{"dataset": "microscope photos of single blood and bone marrow cells", "generator_activation": "mish", "discriminator_norm": "none_scaled_ws", "discriminator_depths": [2, 2, 6, 2], "discriminator_residual_scale": 0.1, "consistency_weight": 10, "init": "kaiming_normal", "lr": 0.00047, "grad_clip": 1.0, "lr_schedule": "constant", "warmup_steps": 1170, "weight_decay": 0.01}
Rows from block 9 of the discriminator of a small GAN, named by matrix and row number. Rows with one number belong to one channel. Each number is 128 + 24 x the weight over its row's rms, rounded and kept within 0 to 255. All counts start at 0. Numbers have three digits each.
After each channel's rows are labels from the 100 images, of 14848, where the channel reaches its highest value: "patch colour" is the nearest of a few named colours to the mean colour under the peak. Only what is clearly more common there than usual is listed. The data: microscope photos of single blood and bone marrow cells. In brackets: how many of the 100, against the usual share in percent.
# convs0: first 3x3 conv (discriminator.blocks.9.convs.0.weight, 144x144x3x3, standardized in use, each kernel summed), inputs 0-143
# convs1: second 3x3 conv (discriminator.blocks.9.convs.1.weight, 144x144x3x3, standardized in use, transposed, each kernel summed), outputs 0-143

convs0.47:154162119184129151141124144125157151101156127124148140126133115138122100117113188132120127132151144128185120111140164125113145153112128124065153112134097126111112172149131120155119117134122143145176126090116138142102146132164156178121126126155133085103138108119156130135110145102129143107166142128120062129132138084198107120118127176108149099118134126156130143127117124127124137152096100124151137126060113154181158141091147132105146
convs1.47:133140161129113133145169134094172165110166102126140119159127146131122146155122147130165153145122141116162186131177156159108129146103142130104108124128078123108127111152140140090105094121131145132149099077127141104091146120091120106148094099110110094097131094141144083175100119131128133097115159103109143145122145106139114100152117143151169148152129143113085103142114097138098145118082164098092128135112143123089153083098134128125163
patch colour: purple (63 vs 25.6)

convs0.60:114079136094115149116099151126123111130126126105118134137112213102163142138157132147119087125119098137120111115140111136147122141028112127142093113102096079105125192133139149170125148121109125127117127164115114105105157151145171156151128110113142107094126128129119124137110107149165188104123142116096105136138096120112136152136126118119121132133136127133152133144117146160152148079120125120121128146189135160152137134132134158107078
convs1.60:113084120108130146122149124096158137111112093104091109145085149050151103148114136144118122102126133108138114112124135104135095118107113142095138081118110077121144161204137130123128118129106129125124157148147117145078147132118116143144148107111119138139133154106162115164062141107118090111126114116077113098147124110107137092107116119124166081152125105139137141154108149109187121135117095136153116121153107100095122122147139143134078
patch colour: white (47 vs 17.8)

convs0.40:110126090132129157106167155161130082113141178127115151132172138136120128146143143152134160137139145074132115151114110144124129123112112172153105109094099188111123165102156091124112135122139108101184197152117114100122130117109109076114132096114146143097127134075147128144076117148145113121143153143148098149095128110145158129158097104138152123156124128134119124140123139105154111188170141130144095096115110114169123120112130125115118
convs1.40:126133111119129145133113138126153123118147132093129059109140126115135161159131115150124049142116126077132172138123107101151107177115142150094134141104142197108083107129106098109083113147143121126120154114106125135136097086123090100120113101124147141066117105142103123158118102149151123151152130137145058129117129126141144143128115119158167146110105135133093132084135121132096108109102108138110112095102099111125144096121158127149102
patch colour: blue (32 vs 5.2)

convs0.54:107136137124150137135136149104155126120104137097116112143096126148112137168107105143088108087146108145127091099118135096110124128146220098089123171103118142123143144116129144126145138146138113102117113138106086132104195121137103161143108103093127092119142131123138160182146154111133148103145172160127154089125109126097152126139164145128142133174078147144104151114121172114116132104130128104173107098123151121143131108142169106099103
convs1.54:142108143144160122109130122120155120104154107135090112182128101155135138149130104099132142113134067113138096157089132110117092108131143128133158140122197115164097112103099116154149081142139117096149153117139082135116146151108180142124119122132134127144127089136159107123145176145158166094123125138091158118128151130090174142119110106146076109110117154164111120136142125127155136156098124132108135099158089109119197111113143116112110
patch colour: white (37 vs 17.8)

convs0.32:110136112085158091174137094115070132106116134149105116122114096108107132120173146095116140131136147129114094105140132133137141159171143105168150160138102088171107134139130097138126137104122115118116090143132130128126112139150090139110170155130141113153131082162143123148163167118139115112119151132132119136195100078100157135088152153174140114114152117161128098136109110116131160142139105100058156136117139109127095156162125131117112
convs1.32:091113124130111120121138108131140137093164133142084105131096089146051132093118127073150132095129097123118109170106137137093129137167118142142141121122143104109143141131101104169105123121157122150140128148114100129133128148105122128116140158144101114168153115106185101113149142163120137073085168136120117118177159104120203150134131093139088137101145126139136103131140099152139145118156135159102157118149133162113163120129093129111116
patch colour: white (52 vs 17.8)

convs0.33:136126134184108090153120122145119125122074120107098162146164114113103123109109152088133091107107190152164152143144155111164098160121104129132108094135142058123144120116124125151114122140118135146095116093129118111102104124130147145135108150085120095141098114145114156104121094205080160151138137119096154126127135115127116126130102162127139106141165149167135114176140132148108146106148095134113143131089135122151114116170117129156156
convs1.33:163147113124119130162171099130073148117142110135095183125141132118146107113092136106129102137126141149181130124143150127128117172131083139107120048117120111110144099119135109140138126104101117117098098123158134098130092159164142125124116127114126110155153106128127170084135120135094157155117117142118155149167168087115105149171094145112094119122143138097134147132124131131094144121100157118132137115122160115129117141100179133098203
patch colour: purple (71 vs 25.6)

convs0.79:107098167143115122135142143128092113141054116107125102181114110150116110159122139163139097141139132164117118070106141118133154112114178124091122128105149177160115115142124153120119146138113080162131091132156120125122178153144135131157188103134133145094129119116141084147132147127132129113153155132105141109161125124096141138094128134156128118123126122107093151096113086146070152131094111096116141160092107118130140114159148163156107
convs1.79:166113154149124130152117156113138131139106105108127113193141126141096149126128171087150127144152128149148119100136142143090119141107128124099176141147101122136107117125138115096119119065139099138120113126159127156123135135117150111121147101107125113114164137100099083098098163129143119133160128130122134159099115132132108093069142123140091095145114172157048165129098146096131158115093137127171108145155096131082147140100165134127106
patch colour: blue (45 vs 5.2)

convs0.102:147126142083155106128124133148134135085148144147132127089133175114130136116115106115159120125120138125115135128141182109126100111089159174106133145126130162089132162125137132138074066164185128145120115113134133158120153134142150138129130149110140163161135136119112122109114140113144108161141139101083065097113166131144139207106121120137138119100155103102132156087135136129123136179111107169122095112110152122098119161106139117130086
convs1.102:131126145120141130118131125084135115137141137133142115157070128142109110164139126142159120160099094132094186120124109103087072135096141137121142126086137147108114141083136153138101109186129159108172154143194137161128113115132113163133140104107098107159076119118161101150154123123128141153118116131137106121116122125136129193114081086139153119115152126112142105141138154132108124176141134117103101108134156143150125107122083169139095
patch colour: pink (67 vs 26.6)

convs0.130:127115135132145148140125124141127115126149103137117165170148183095111114110180129173110131147135115107088146141122145130151133160073114124143156125117116089122133131136145098152140081129129184154127130146106104110091142090118153169122162115123195075133150109121137178112092149116073157128130140090106116107170109110117149152116134130107160115111165116153112122166101136143149114095097103140120147139168124110170131157142145126121128
convs1.130:133116138122090124137155108093136099135124105127102124127149129152124131156080110151094110120125131140119101129132075115115132183105113142092152107103090088119168128164174125153148127130108130140146148151148118162122164110145128160132122123103172088116127109127184145150135136107066116115166160111099112069179106096115143144095132143136105072117132119121123084137104125099169134128098133115141163139168133139119130124141130131176110
patch colour: white (69 vs 17.8)

convs0.65:130142160044158109095129143109088161111138140165171146135132123146135134117139110136155145141123131120110101145129121089122179131156080111105134162176101087128118138118103156139129124145156184157129126143164184128137118159115175106143148152136108127112126140129114107087123117145143123139087130104132133109143130141155119118122189139151109121121092124129145103106145154160165112118169140115080129085121128114088125142124135077118135
convs1.65:073145151099132145111168161137151136157099172135142104072137114133142126129151143142179144141133144141129114163140066126146133101109086142069091127141096078154153155142136145133121107145121125163121140157154151126099131119103155106116125156101138113150135149144129126122089092137101163151099105121126117102127105140124134074140172140124101130160086149107118140147126120117155124163178103124136110150108150109117115152126104118131064
patch colour: white (46 vs 17.8)

convs0.2:142128127136135159164128114137112119129098117123145106127169099125116129128119113151126096169173148163139134096195103096151150157170114107116157094093154092112131106182138101159114106186120128130113100125140102131171125122108122115106171134147116136137118125089144134106117133126099127107151111144142141084113124109112140171142182136183085144107136156127130082172141100134127118178092104124083134119146124136136101093143126123144137
convs1.2:152109131100111114136129102091096102151128173116108145101095108174101122083098090151124148114117088159147138103130126174128116114118145091125121138127133082154155140134128143141111137135096131152170139149149109095148085153130140132146133093129112126137153126116170081135127143113104167141147154110135124157138115126084135137131146163176092164082156142082137136135094103083123133164175088137123134139153134102107095140106140112101165
patch colour: pink (70 vs 26.6)

convs0.137:120114135157139117110145149123077113155117101116152125091133110154133153108141126124136139120138146160111135116182121131127125145120113113138135144093110117179111153078158135101127107166112136131119160120163103121146142143092160084114134093093118088107148142112170127130115139169098117144140110118137133088118123115124163092118183113165132144129149144182108099149154084110157110088154158155090162154134108068119109118161144123174118
convs1.137:111126144117103139148119094117090130122118163145116128161139125144108148122131098162109158137163127127122111169138129166157102157070072144103167136160114076165149118147156142157130164147140148107108131150148142091128122165102130129142102135116119123087151116140164095145112126142076094163121117146136104114129109091138128109092173135147108113147146140143115150135152177114177128140172112100164152174163153126099112128166104129131124
patch colour: white (53 vs 17.8)

convs0.43:145117122110135136123083118140149105112119159174149109116176092115162121180110152089158168134151095099098138111105132086145138108171126115167101180148116176109102131174116156120138114152151126156114132099096123115140127102087132129136099143139137136167092120135111122116133114146136085148079110133106101078117168134181151126151143133116131115131140127118153114141119132122114109137123201139119096076111127109130158147137133115132122
convs1.43:130095130130121106134114135152120153104135149152109125169153126133156081102167123120155141094087089145105149140133153091142145120132102133165044151110145117137112161078109120099105133124152111150096145139149127123115110136121169151147110152157120135139130145145146171135140101129120107169102101130106156155129174145164151136078109119112105114133180117138168139175124134143103143118155124152137133077138158123155135163156107160163136
patch colour: pink (85 vs 26.6)

convs0.23:155156094101109090110132130120125118135169174111172154106105165117115069103161134143118150145122139102155131119184136112158131133111109140111122125102096141156162129118106090120110124142120119106143175108119173185120148149143117133095114140082097120158112140160146119121131100103129130135126096121099139121106117104119140146118148150134149104096135127144108178140151108121108114085175123099068124116108145117115119157118109119184181
convs1.23:106136088079078127114146115137126140126151121160125176110091110111098106104142113177144125164103131122135113138155126078118129127106102102131066102132117136123146130141116152171122157125087101115116136129117153117122122140100098128100088080110108101150110141105157118135137105130131103115108132135123171131090100151104110097124141138098148107133150136156178151121167130167165151106143128169094128187111160112122109131144090150083144
patch colour: purple (59 vs 25.6)

convs0.59:135116163144122103137117127123162160108100129138105136137150156131085100136115111112060137118130153142140119152135142133143096170141124124102128135176162116108129099126146125107090129150180146143166117152134127158140096144085078143155134161202119118145147082121159114121102128095120145128170156121132135112156127074135132113122155134110091077098136143106155147108135154162116141143071121132098105171122139098160134142113118106125139
convs1.59:161111167144138126128160130108150139135139111135154140109129115126115071137168123119126151124100095161141090152136097147143128120147137128101167108138132110106139090153156143112106119111165147137131159166095152125123168122094091147112103115136093127127127173110100108065162131088145102082133129127153104091139134121149101109157113122134155114079089115112105130148114135134109117156116152103107105120156178114143163130066181129125165
patch colour: white (61 vs 17.8)

convs0.18:123122091129115116117126128138138120084106137108115124175112082122105152131137104151117131158110132169121136136091130135137118131127155137137154152126165088153158132171134116185156123127111135120109193138130106144140093136145175153110128136106147117151108117108129128091157151118114149131109157122154146101149136103136152165120100179160162143107109101147110090128124145160149135138107080159144144083175179160201110122106101126122129
convs1.18:133156094095113095122109104143112123106093162100134170093130105125116121140106098164138081128127116188169164126136111097145117122145157079117122155152096135150121147116111091086172110101091146103154152118159147119085099087122116140114132144131128115126139127153139118085151141129082181118119147117162170100149103130105134128124088167150113130119103110104092143133148096115137084146116105103134133143110130131123150089131096137111171
patch colour: pink (60 vs 26.6)

convs0.72:116157161150151160136178117105115142153164114116147130120107103143149084119098162139130141133178167117146136117081072150143101115144172133174119114125144186099091081109125088106141144133142135140116175129141105125105134105161095099139136134073175146160148112132123164116137123104127138123159110116118154126129159137095079142159136160116131150147138152119141123151145091145143148143098160151108089101143129129140103112128139136093134
convs1.72:124133138119113143137130123132109120139141073133109108136138159137073124116122172154101119124148127136137145100144116113140130076119100149129116127093156190147106145100091075134128123134128160131101127076165082131166117147159152120119164148109147101125084118177112178120112111129093123100123118155119123152123137094078103126116168115157122114131123171136108115100110131150108124137148139140054114078149118107111139148152139117094150
patch colour: white (65 vs 17.8)

convs0.63:136123095130099117087155112180156126110140129135158119135138090110130131156126130111135173133138115149132189102126142107117133151132111157135100132136174144115119145188134195091149117144136164117139139102158110119131116131098099128087068157146119141132118138092134130137166156123075131131100113097129086122099145147158136155173145124084108123117143148107108108099142102131107122175102184139091122126111126142142122134081119129160129
convs1.63:142132121117114113108105101106150106119161139132143113107148131166126106099137155165136137107094084155093148085097178111090163088141178127165117176106156103164098138125114114098142149132158141129165173106148125114123136136103101153101096125143107140114161149096124148128145145153169105145094113128167130119115154145135136114146110154173117136155107128109148075100153104100101133113168103134109079094142119149170120121108130131118133
patch colour: white (56 vs 17.8)

convs0.91:134151144092152146144148082124164142141168129108191131114157160110107158122097154094121146106157132108117141102143122111124132153146087123114125091094171184097121147160101166143108150137146090117087146083136123118144143105137122117124143134088114147145105067120162158089164126083161086132123114128125114142110138113133131147118130107147102119118136156092127149132154131111123140133111150154104141113110136136101198095155150135118101
convs1.91:128141146114138119103126109120102113093153150117129117128171114145115150103131122080112115117089093115135143114115130125103150171157069162157151101089125114122127133144133124138134152140159142116132114138160103117117115113144139122115146127173107172206063087114152130130149114130108161113082142128126129119152122160151120129091102148153071105122133124177126070122094113089129168147132134163095146106108117150161139126148126149092120
patch colour: pink (62 vs 26.6)

convs0.73:142127079139155104138137135168178177117136103106132120096141095119162163115121145108160118157128125119135081174110140144177149122166156143115083109161124126149114096152160127141138161113099111143120104112142129134114095151141112115168096121120119170117140112114135114137141121145111080151078110109151106148134176127127137138164133150101125123116128130106166125146145176100124109095117187125137103127095145146112159124093152139075162
convs1.73:153177103123114129130071105102095141075155120132125133131155128117156153102101172087129146155121152118133116088123119142104224146156100128114148104112117113083117103125118115137112157143122167141109084104138121126163125138114104135128122142156155142119118118110100146107184115091093115121107103155132108129100183123156107151163135178144112127092153135125141124091141130158086114133135136115131091129121130117153133123134125127122177
patch colour: pink (71 vs 26.6)

convs0.111:165113125103093120111149131097104171132122177135111081155119147103139140138143137132191135121130176144149135133141148142069135119135088156139126100153169138137133134141106110153130139125124132147168135110127109083140122102195088127092122141138134124125146165102103120138147124125151109144117121150135097092158090154131126135072134101137079188119143138139095127106093085116100146132116174091131141161110105149105132121120155128146107
convs1.111:121098174115118129102129162113130119172131138083154137136147118103103128137122118152149140113104125123092145166120144123118095107183149120171139129189159095126109109071157136128065129152158127116144142111125088131128119095140089150141125105107132126135148159127111078147100160154123128094140112141117160148107095120134094152129122092113151188123167126137116120109104089111120147133127126141136152116130068129106126109174145174146109
patch colour: white (39 vs 17.8)

convs0.136:169139132169115141127129101131097162141131152134134129188166138162111165121106186097121114129111141090120122167101129094134079105156095127128118078111108135133150144101148090145097093111140075151155138106133148085109104120147089151094124141103098133150133128107144095095114110158122090134109114128140091116122149095133161140131132188137098126153115115106143134134122122174077131139143118123143152124110116118171143120136138137139174
convs1.136:155109115113113106139078131129109154104147153137120144146102137133131143138088113099112142099104142125178154110165122146151084152155116138146131164122129143147150122098096130139104154132143127159123173095102112084123109120110154110127060108085118150135130147109115093088106140154081131173133143126130128121093146095103157142141120156142120148087112144083110151143158087126124136167144134132102156096090150155106160161091177142115116
patch colour: blue (44 vs 5.2)

convs0.120:128102069128130074119112136096181126135116127135159087121162129092148099159172118171139116130124136097102119111131131175107127170101144110122107101128129178140121109081203155128150124146139143163148084156160153158107178135117109137149146127110119144115137080128147126163132138114110128125121106163103128117108126201142120085116124129136148107143129124146146120129153134129131128138135146166118116124189116124161120119142140151133136
convs1.120:119119091115132100111101170120170120153157118160147083092135135140151096137154075115108132118147099140118076119087114134144104154109128125156106103141126155090147103168170141157149119100123151114115086150152163158126131114076095110101133122175130170131146119140121120158110138134153090132125106123121143115105112148141129053123120101150140131098104145115121183081142163119134134099130124137102109147099132112107119103157099102140131
patch colour: pink (71 vs 26.6)

convs0.51:122166113107122140117130149116115143087084127089125127104112099174118145141101105179106126095136141173152145149145132132113151127087157107146134116086185082148151135118121121094119153136119174156121122142153098121144114133135111089104119138097145122106170151108151176080122141147133132111151115124142147108142096141078158106153130121125126130106148163099082124109113124134101140127129092139189098146106159150104095101132152137146084
convs1.51:125149129093123163129103147103131158090089117113143133118149169110142157148132133141123116149132141154140095152124144161127149103121150107166138155148147124152180119089121120134166098086124141094136146087159154117130156088151142090111154113100102139103142178116086122133115173094148134151148137139139140125130129110115071121147152159146107163125147123106128083093082148127130128138139108149196113154127138155082116120090121085129107
patch colour: white (46 vs 17.8)

convs0.93:146119136101162117149129167116129120133121130148095128112139118120130124128118120149074123132144182168153130159098151154130110183094154116105152075084117118130131117153166173128132136107104176082133100135109122124093115140119152132155144121143084104076159118135127145130136114123072160151146133141152141128177123118117186090110132110097131128088150114080105127143134139134129141113149093120123126109119159109192113158134107139152112
convs1.93:159121135126133132158114144113132162141157149152152172115106159104131112161110135161088149116137115144147106146161118146135110119153121126074145116118107141089119105133172146157125137123144177124156084110129161126141172113124143107138127119158089094109187100119129127112101155065135114136127147131142093105132159107118129124193093125162109166103102150101121118147155109148122124127141126077101118156084180119161147144102155134136118
patch colour: white (79 vs 17.8)

convs0.38:128143075128127138110138150166147125156081129122155134112112159136135130176125084129127086137142122120091112099118113138127080092155183139116161111162166151112140092133133125125103123133138142170110091175126154134142115125103153112115089111155149150104124114110133128126162142095120172113128167140122187138162085146105119076128119137167142114126107125133129180106134133143119133088097086160143094141174138118149141119138098107153131
convs1.38:113153103114092145108100154143131122130100145168146120091111158105164125125173125120119129148144142114099101112128089118143104124120121055071135127142187158104128124126116163144116115127153141122106099109147146147128110126094145076115127115159161134121115134138071164113124128095142140106097132154107155143142073149147091078139129136089103136106107108118134145120129144122160107099095139143112081158177101111090146131127125095135146
patch colour: white (56 vs 17.8)

convs0.41:128106161133110133108160139131152127084174158120157095171117105111110103131111123097107162132128104095114136109150151104102088131199119094141104103121134164079097139127128146126100124115205107141131126116116123116125148140163121148139133152097089128133109141122140114164161110137146097108134127138075103111122155108161135156125112106144122155142109128110146102144141106122091123161118195132104133125080122114148149117179133103167122
convs1.41:100074169118111128108143130125133131119134164108144092157154136165106142141169102156137115136092091124128174078119109125115115133127125115142114147120140122119103158103174142096116107106156114133159149130136119128148147174157137123142122115147107121154117102122154153133167102158138149105100110074141105132137109153137179129153121111166075125131116148146110127137134094128091156138173098136088169141138126162146127119189131176177124
patch colour: pink (84 vs 26.6)

convs0.126:147129116108112122127120148128161193135153150164149119136103142102128156113117127104094128141164136148158118110140104133117126140198113127120120131130107113163105115156159117098140181112156124130120133125152160148136156138091124131119157189117159130129139115100136107105093163120156113129097133136114139096119150156126109091160149166064091127106166122102110162120165147102122084117126162139120089131117107159096090095151099121091115
convs1.126:114123096132147121099124102156118162104084125161180156100156123102130087096128159135170159119123070129153106142109152135136111142167147131136081163114120112111170142183129146144181096137143131136137130106104138091178141143095132129106089146114154139137140142120133120108150111141132128105075132138133148096120161207153131129084153152150120153107140128154157120115156123086124139121116152147117082117102148121135132127148134128106117
patch colour: blue (25 vs 5.2)

convs0.138:146098106140129109123096115146101114118164140138156149136144140109136149135129115128132119099139101119120106141108107117126141124130095129155111125118124150113092164201149100111109162137105099127183191112140138104114120108078143142132093177075126150134104092120119153107137129113151092150103122129099106147111178137204133129131127071150142106105113113110178160146142112165101098155150118122116117087127121109160145156141125144112130
convs1.138:125145135126180129148108151120089158103205117130138140123134126122119095170148114172155104102144132092102152128111116128119155145085109117097148170073119158116122106131095135096121120130137130132161163114121147148082124109089147131132145070100135103125117107113118151170129125125160119119133117132111146134108144176126148128113089106147158140114098106154129188125137123175109118163104090132155115105131100105117145128172099166105136
patch colour: blue (44 vs 5.2)

convs0.69:134095128160114106135183116100103132111141118146145153124131152122138082148101138110099123095127140149145166094166089133100108128121110155126125143093152137109131117115128106158157081125159155073116125110129156144142111140131117128120177138111145089145131118161123151083122103094095126111162155125088104156141143122128142135173115139086145148135118144121175157119159120123107153199138163133091111121078158121180107117105125115101137
convs1.69:121137143132110110133150133117138118159164093155125162112110120167097093165151110148110132143104144102111158158123085113115123129130140163093122172124072141094146133143111118164160084139099143132140153112122065136156130109156057099120152099106129118131113060118129131115144116088168148104153161130116116133127137164085143117169120104150145125142116175131136134166135147121100141174098113122115125146122150149140141144101130085136142
patch colour: purple (63 vs 25.6)

convs0.11:092137128078142139151116100147113144163089108119141129120121127130148094149111160166120168132146147152146126075151140174140155077103127133137138134119120090116101123145115140140126122133129103130098123144128144117128170148142154121158092140124151126114118154107136129177162130155091104147148108177165129101104128126119091085150177133123144128124156164143108178108132171118174116119082128132192099104138124130099103105107093110096121
convs1.11:163149148108142151152111171144136132155133088124164121137134147094114147101072127152053131134166149159118086141143139216112118059126105103122159124113131137127128129113095179123142104128137117119094147113121160139108117152118165124120139138137130127103144143147109129133106152141127104163141109159124109126130116117138108116116111120125120175110103110110105097139157150104159094095098142141158092160141084135082124133119137090133122
patch colour: pink (64 vs 26.6)

convs0.106:115148162131154111114135097117122109097090090107112109160101114169110143116120108106116130117157110121124104116130101156124130122180168142138123127128144154128129154090111127128102107151148064165122061145139126116162117111137188129120176083090141120076125134138145128135146166151124102167136123094110153102108109106143165137142121133128101149134135171139135119209160129120119135103137155161112158127149116114108164144120108147123112
convs1.106:140143160138115158122128112170112140100126086126147128139131152173138159140132106119086177136130134137146113146110130167112145107150109134083186105127086102096145114148107111132108133159156149134123122127116145083174145131149173144140147151111111120104124099107166136113129139109097160175114116062151164144136121102128134167140160153125094112109081148138125124141179100073134123126149154144151127160163150131117138138131109153091094
patch colour: pink (82 vs 26.6)

convs0.22:156180162128137118117122143074113122163127097087128103135105141101106109100141122164106145146139139120110130172101114140114126126075146113141188097148134144110137101149169172115137136144116150112118102155137105141115115151140170083122118136159125135110142127167134181099130110187096173110147130120122148131171117124101111178129123130106128123101141160099116197092121131103109119134112111117152095120118145102096150106153114124129102
convs1.22:134172182144137120168123169089152118130124156149143126140110154131123106108114148140111095147160162104141152104129137104093149128135149145126196122100112095116139110112117148087140148109138147146110106141148130121114133132161158105123095181178122122134132141126121137131090113090173105183166123103138152154135117143133082118099106128102108181147138129133104101124159129106112103163132139095149104109173118139110115118060125154138110
patch colour: pink (58 vs 26.6); white (38 vs 17.8)

convs0.27:120109175122105146146152150105143123138148138090118143140179088157134140157150141102126150103174112087103125113097120128116092099132156149150066124112155113072141120165141093139151144169146107137109121174091120120119107138153140163123135156081121119140104147180152162157164145148123127135097121129136125083107154128115178135141126127120141166126148152124119115164125132153083125093125135121148116099131123061106143119137125129099151
convs1.27:085118103114136145171111109144143138141157114114154147194116148130090155149146102074115098108126134118117131131099084130138116119143133099109104128108140139112082143113136095128136098210138100113111152107132111133136145120149194136144098127116130105150112097158171136127165148156118151130146143149126124136128142128059171127112089145111120134124106138164126121110132094158134123139098112128133125095122098163139168130168116121073110
patch colour: pink (59 vs 26.6)

convs0.129:131083114100116137123150151127125094133170157112144143112124128152116089136108101148112162157096143100193131122143161148118093124113119135107123084130138151136156112124140116096118140136144140101121144155119113130077171123165126105109138125102103127128109183143116077187104131111149150122109160119179146129091100165106093149150146117097145147133178138101108134202146107152106127124115153126110126166124138102125118094126122144162127
convs1.129:164120132127114115119117119148144089173085154093158091101131149118102115158092112184134159079132162147095100109144143162177102125129159124154085148141145164136109138133142129113159122127158101088125162156110114154114128131152114091135121105132104132142126125129083108176113114144116139161134162139151148139131106158128107097149139144112160128138178150142097165155143131134134156067123166154104134157156144089135121126148121157105123
patch colour: pink (77 vs 26.6)

convs0.64:147122105150137117158145123148105093132098126118096139159164128143106158116104133113109125139131181179148117123111112124134153133133127120104175079144133101156140116123155133125122147138089086126134078130166148126072093136128135174148150109124137126088120160102118129128108130191073116154115115103169173096116129064143108129107118137142136101174112097105134103154132148135139114076170113132119119175109118112115140131149126111111143
convs1.64:140153140158121154172153097140118158116120098124125117153153125131109194098100147116122150125150168157104068125159138178137161121137118108104165124157093112153135152136129147139122150106134123130115102081092159107164140151150144110152095143080137114129147157113151118083141141112116100124117118145104153096111102100139133085148123196139132124124133150102108115137175141130134137107162145134146122124097141120144117179114154105085164
patch colour: white (53 vs 17.8)

convs0.4:115131074119103117114119104116086173118126165128129108114186098133134119093105143125157129144136112134127141126193100121167178159141136111113114135117162077135161126098142108146132163127095133139153143115143131141126104133114093126106148139158141110155113117126093092109154138115116123127135168154125139087127082132091149137134112140155118162178149116142143083110162089133155132144113108131128128160118126188151093150114160125068137
convs1.4:108112064118092121101132081116093135111112085096153093102121099114117090118141125161151128094115101172153141129116091151126109127129166152133132110132165122107150089123146099146134112103154123095142133115113100157085115119130084110076132088120154113125152136138112118146124127119091124139140145143108114145146102157116153105178103080128140154109155193114120118117099129126192082148106118122086136125123145158132134126097124105130137
patch colour: purple (55 vs 25.6)

convs0.87:147145097154120095145127100133152162114133099161116112131108121144138126138123146099098137170167094121119073131122169159120189109129144138090132182112089154111099140141131113140130135132074152111143092138115132155085150163101124155145153099107104134079149137133094123154122162111113169112139137139114099114136137122167127125131122134076110086122135141090141143127118134123143104152105152150216138138108114152133129132118139164101113
convs1.87:189123150156164111121112111107130154100149109088179107140178153153104107149105127136122140116121087146124134118149137159081108174127101150111155127143092137108128101121119123106131122102107159115165114122130134123135127109104167096135161147097114119096153124102113114159120107092111124149154139168132117126109157096147138114165094096137119131119115110121123121096157131102085101129107199139175095086118155113155098147125103096099112
patch colour: purple (61 vs 25.6)

convs0.140:165106154148119138115146125110135149112086120100154135134106139136103122121115150121100150154106162076123134097151128169101095124149152112092133132170145146084125142154116110123146124129122130166135090070118169161115124154160154100161152126149109105103155141141135090128122110080102151132163148137113115081132114118137099144127131108139150156124163136144105109114138112106104149178080107154099133189096158126163133130095166097124107
convs1.140:127120152159149146120137122112163126143103114142147114131130139175106126124137149113125188152101147096093126093142154096090107114114128098167172106165089157119134147119125102113093090118121137151124087108136159205135119128162173100104165107124140115112125123142107135135130073126162119109178153114099117116105082123099131126115139129117155139140162120166111109097148158092128141129115130100098152114147165109140066124133138144129128
patch colour: pink (94 vs 26.6)

convs0.139:130125074136129127129152123096146110174152136169114128153119135161138100147155136118125151146125118078115131121123097110067126171124133134149120141126144172096117148098119075109143133119163138101118135122105133174132166091107084108157093114182138127134104135083100131156113151123169174150153172140127110099142131136125117107158104129069156161163125084127140164098127122131077147136124113122149148155096143122111127123152121135130146
convs1.139:114122113119119118129098127130119158139104156128130136155104142149148122147172147126106179132127122151109104137100185142136142148104173140119105087157139128132121164107149125133119118136164092126083157171088092165097138099143143144103121152137162141140121122055104138168114116188139123179105142132114118144129091162187109076096130104111122143128140122116102153095095153116099137101110136135108119175131135143134161132140134139141105
patch colour: pink (57 vs 26.6)

convs0.110:129112163116160127125158143108126120149126104126122080139166131131129113085121151160150110099163118091108098089148103127137113115085108110134130131129144153107131197140119126119074106159151090117120120105170142104116147088125102135081139127110160136134172107149178157132135173118137098101145125164094094133147126123119154167106136158162123125118151136153169091110099132127152176142086107110122139149113113177155151119122151138146135
convs1.110:096147148131111105140169140083123134171154123133100149129092150178120131107147142132164108122124129091136153108146137119128090144132123139132116111040148164121112130097114099131104111134144140133124120097127143122124088128128069120108174125141127120146099109144187099119111118128157161096141124135109113142168121120068139098104131110161103090104181112129099127131079126114162116086128153137107117143155089110084136122124113143131123
patch colour: blue (25 vs 5.2)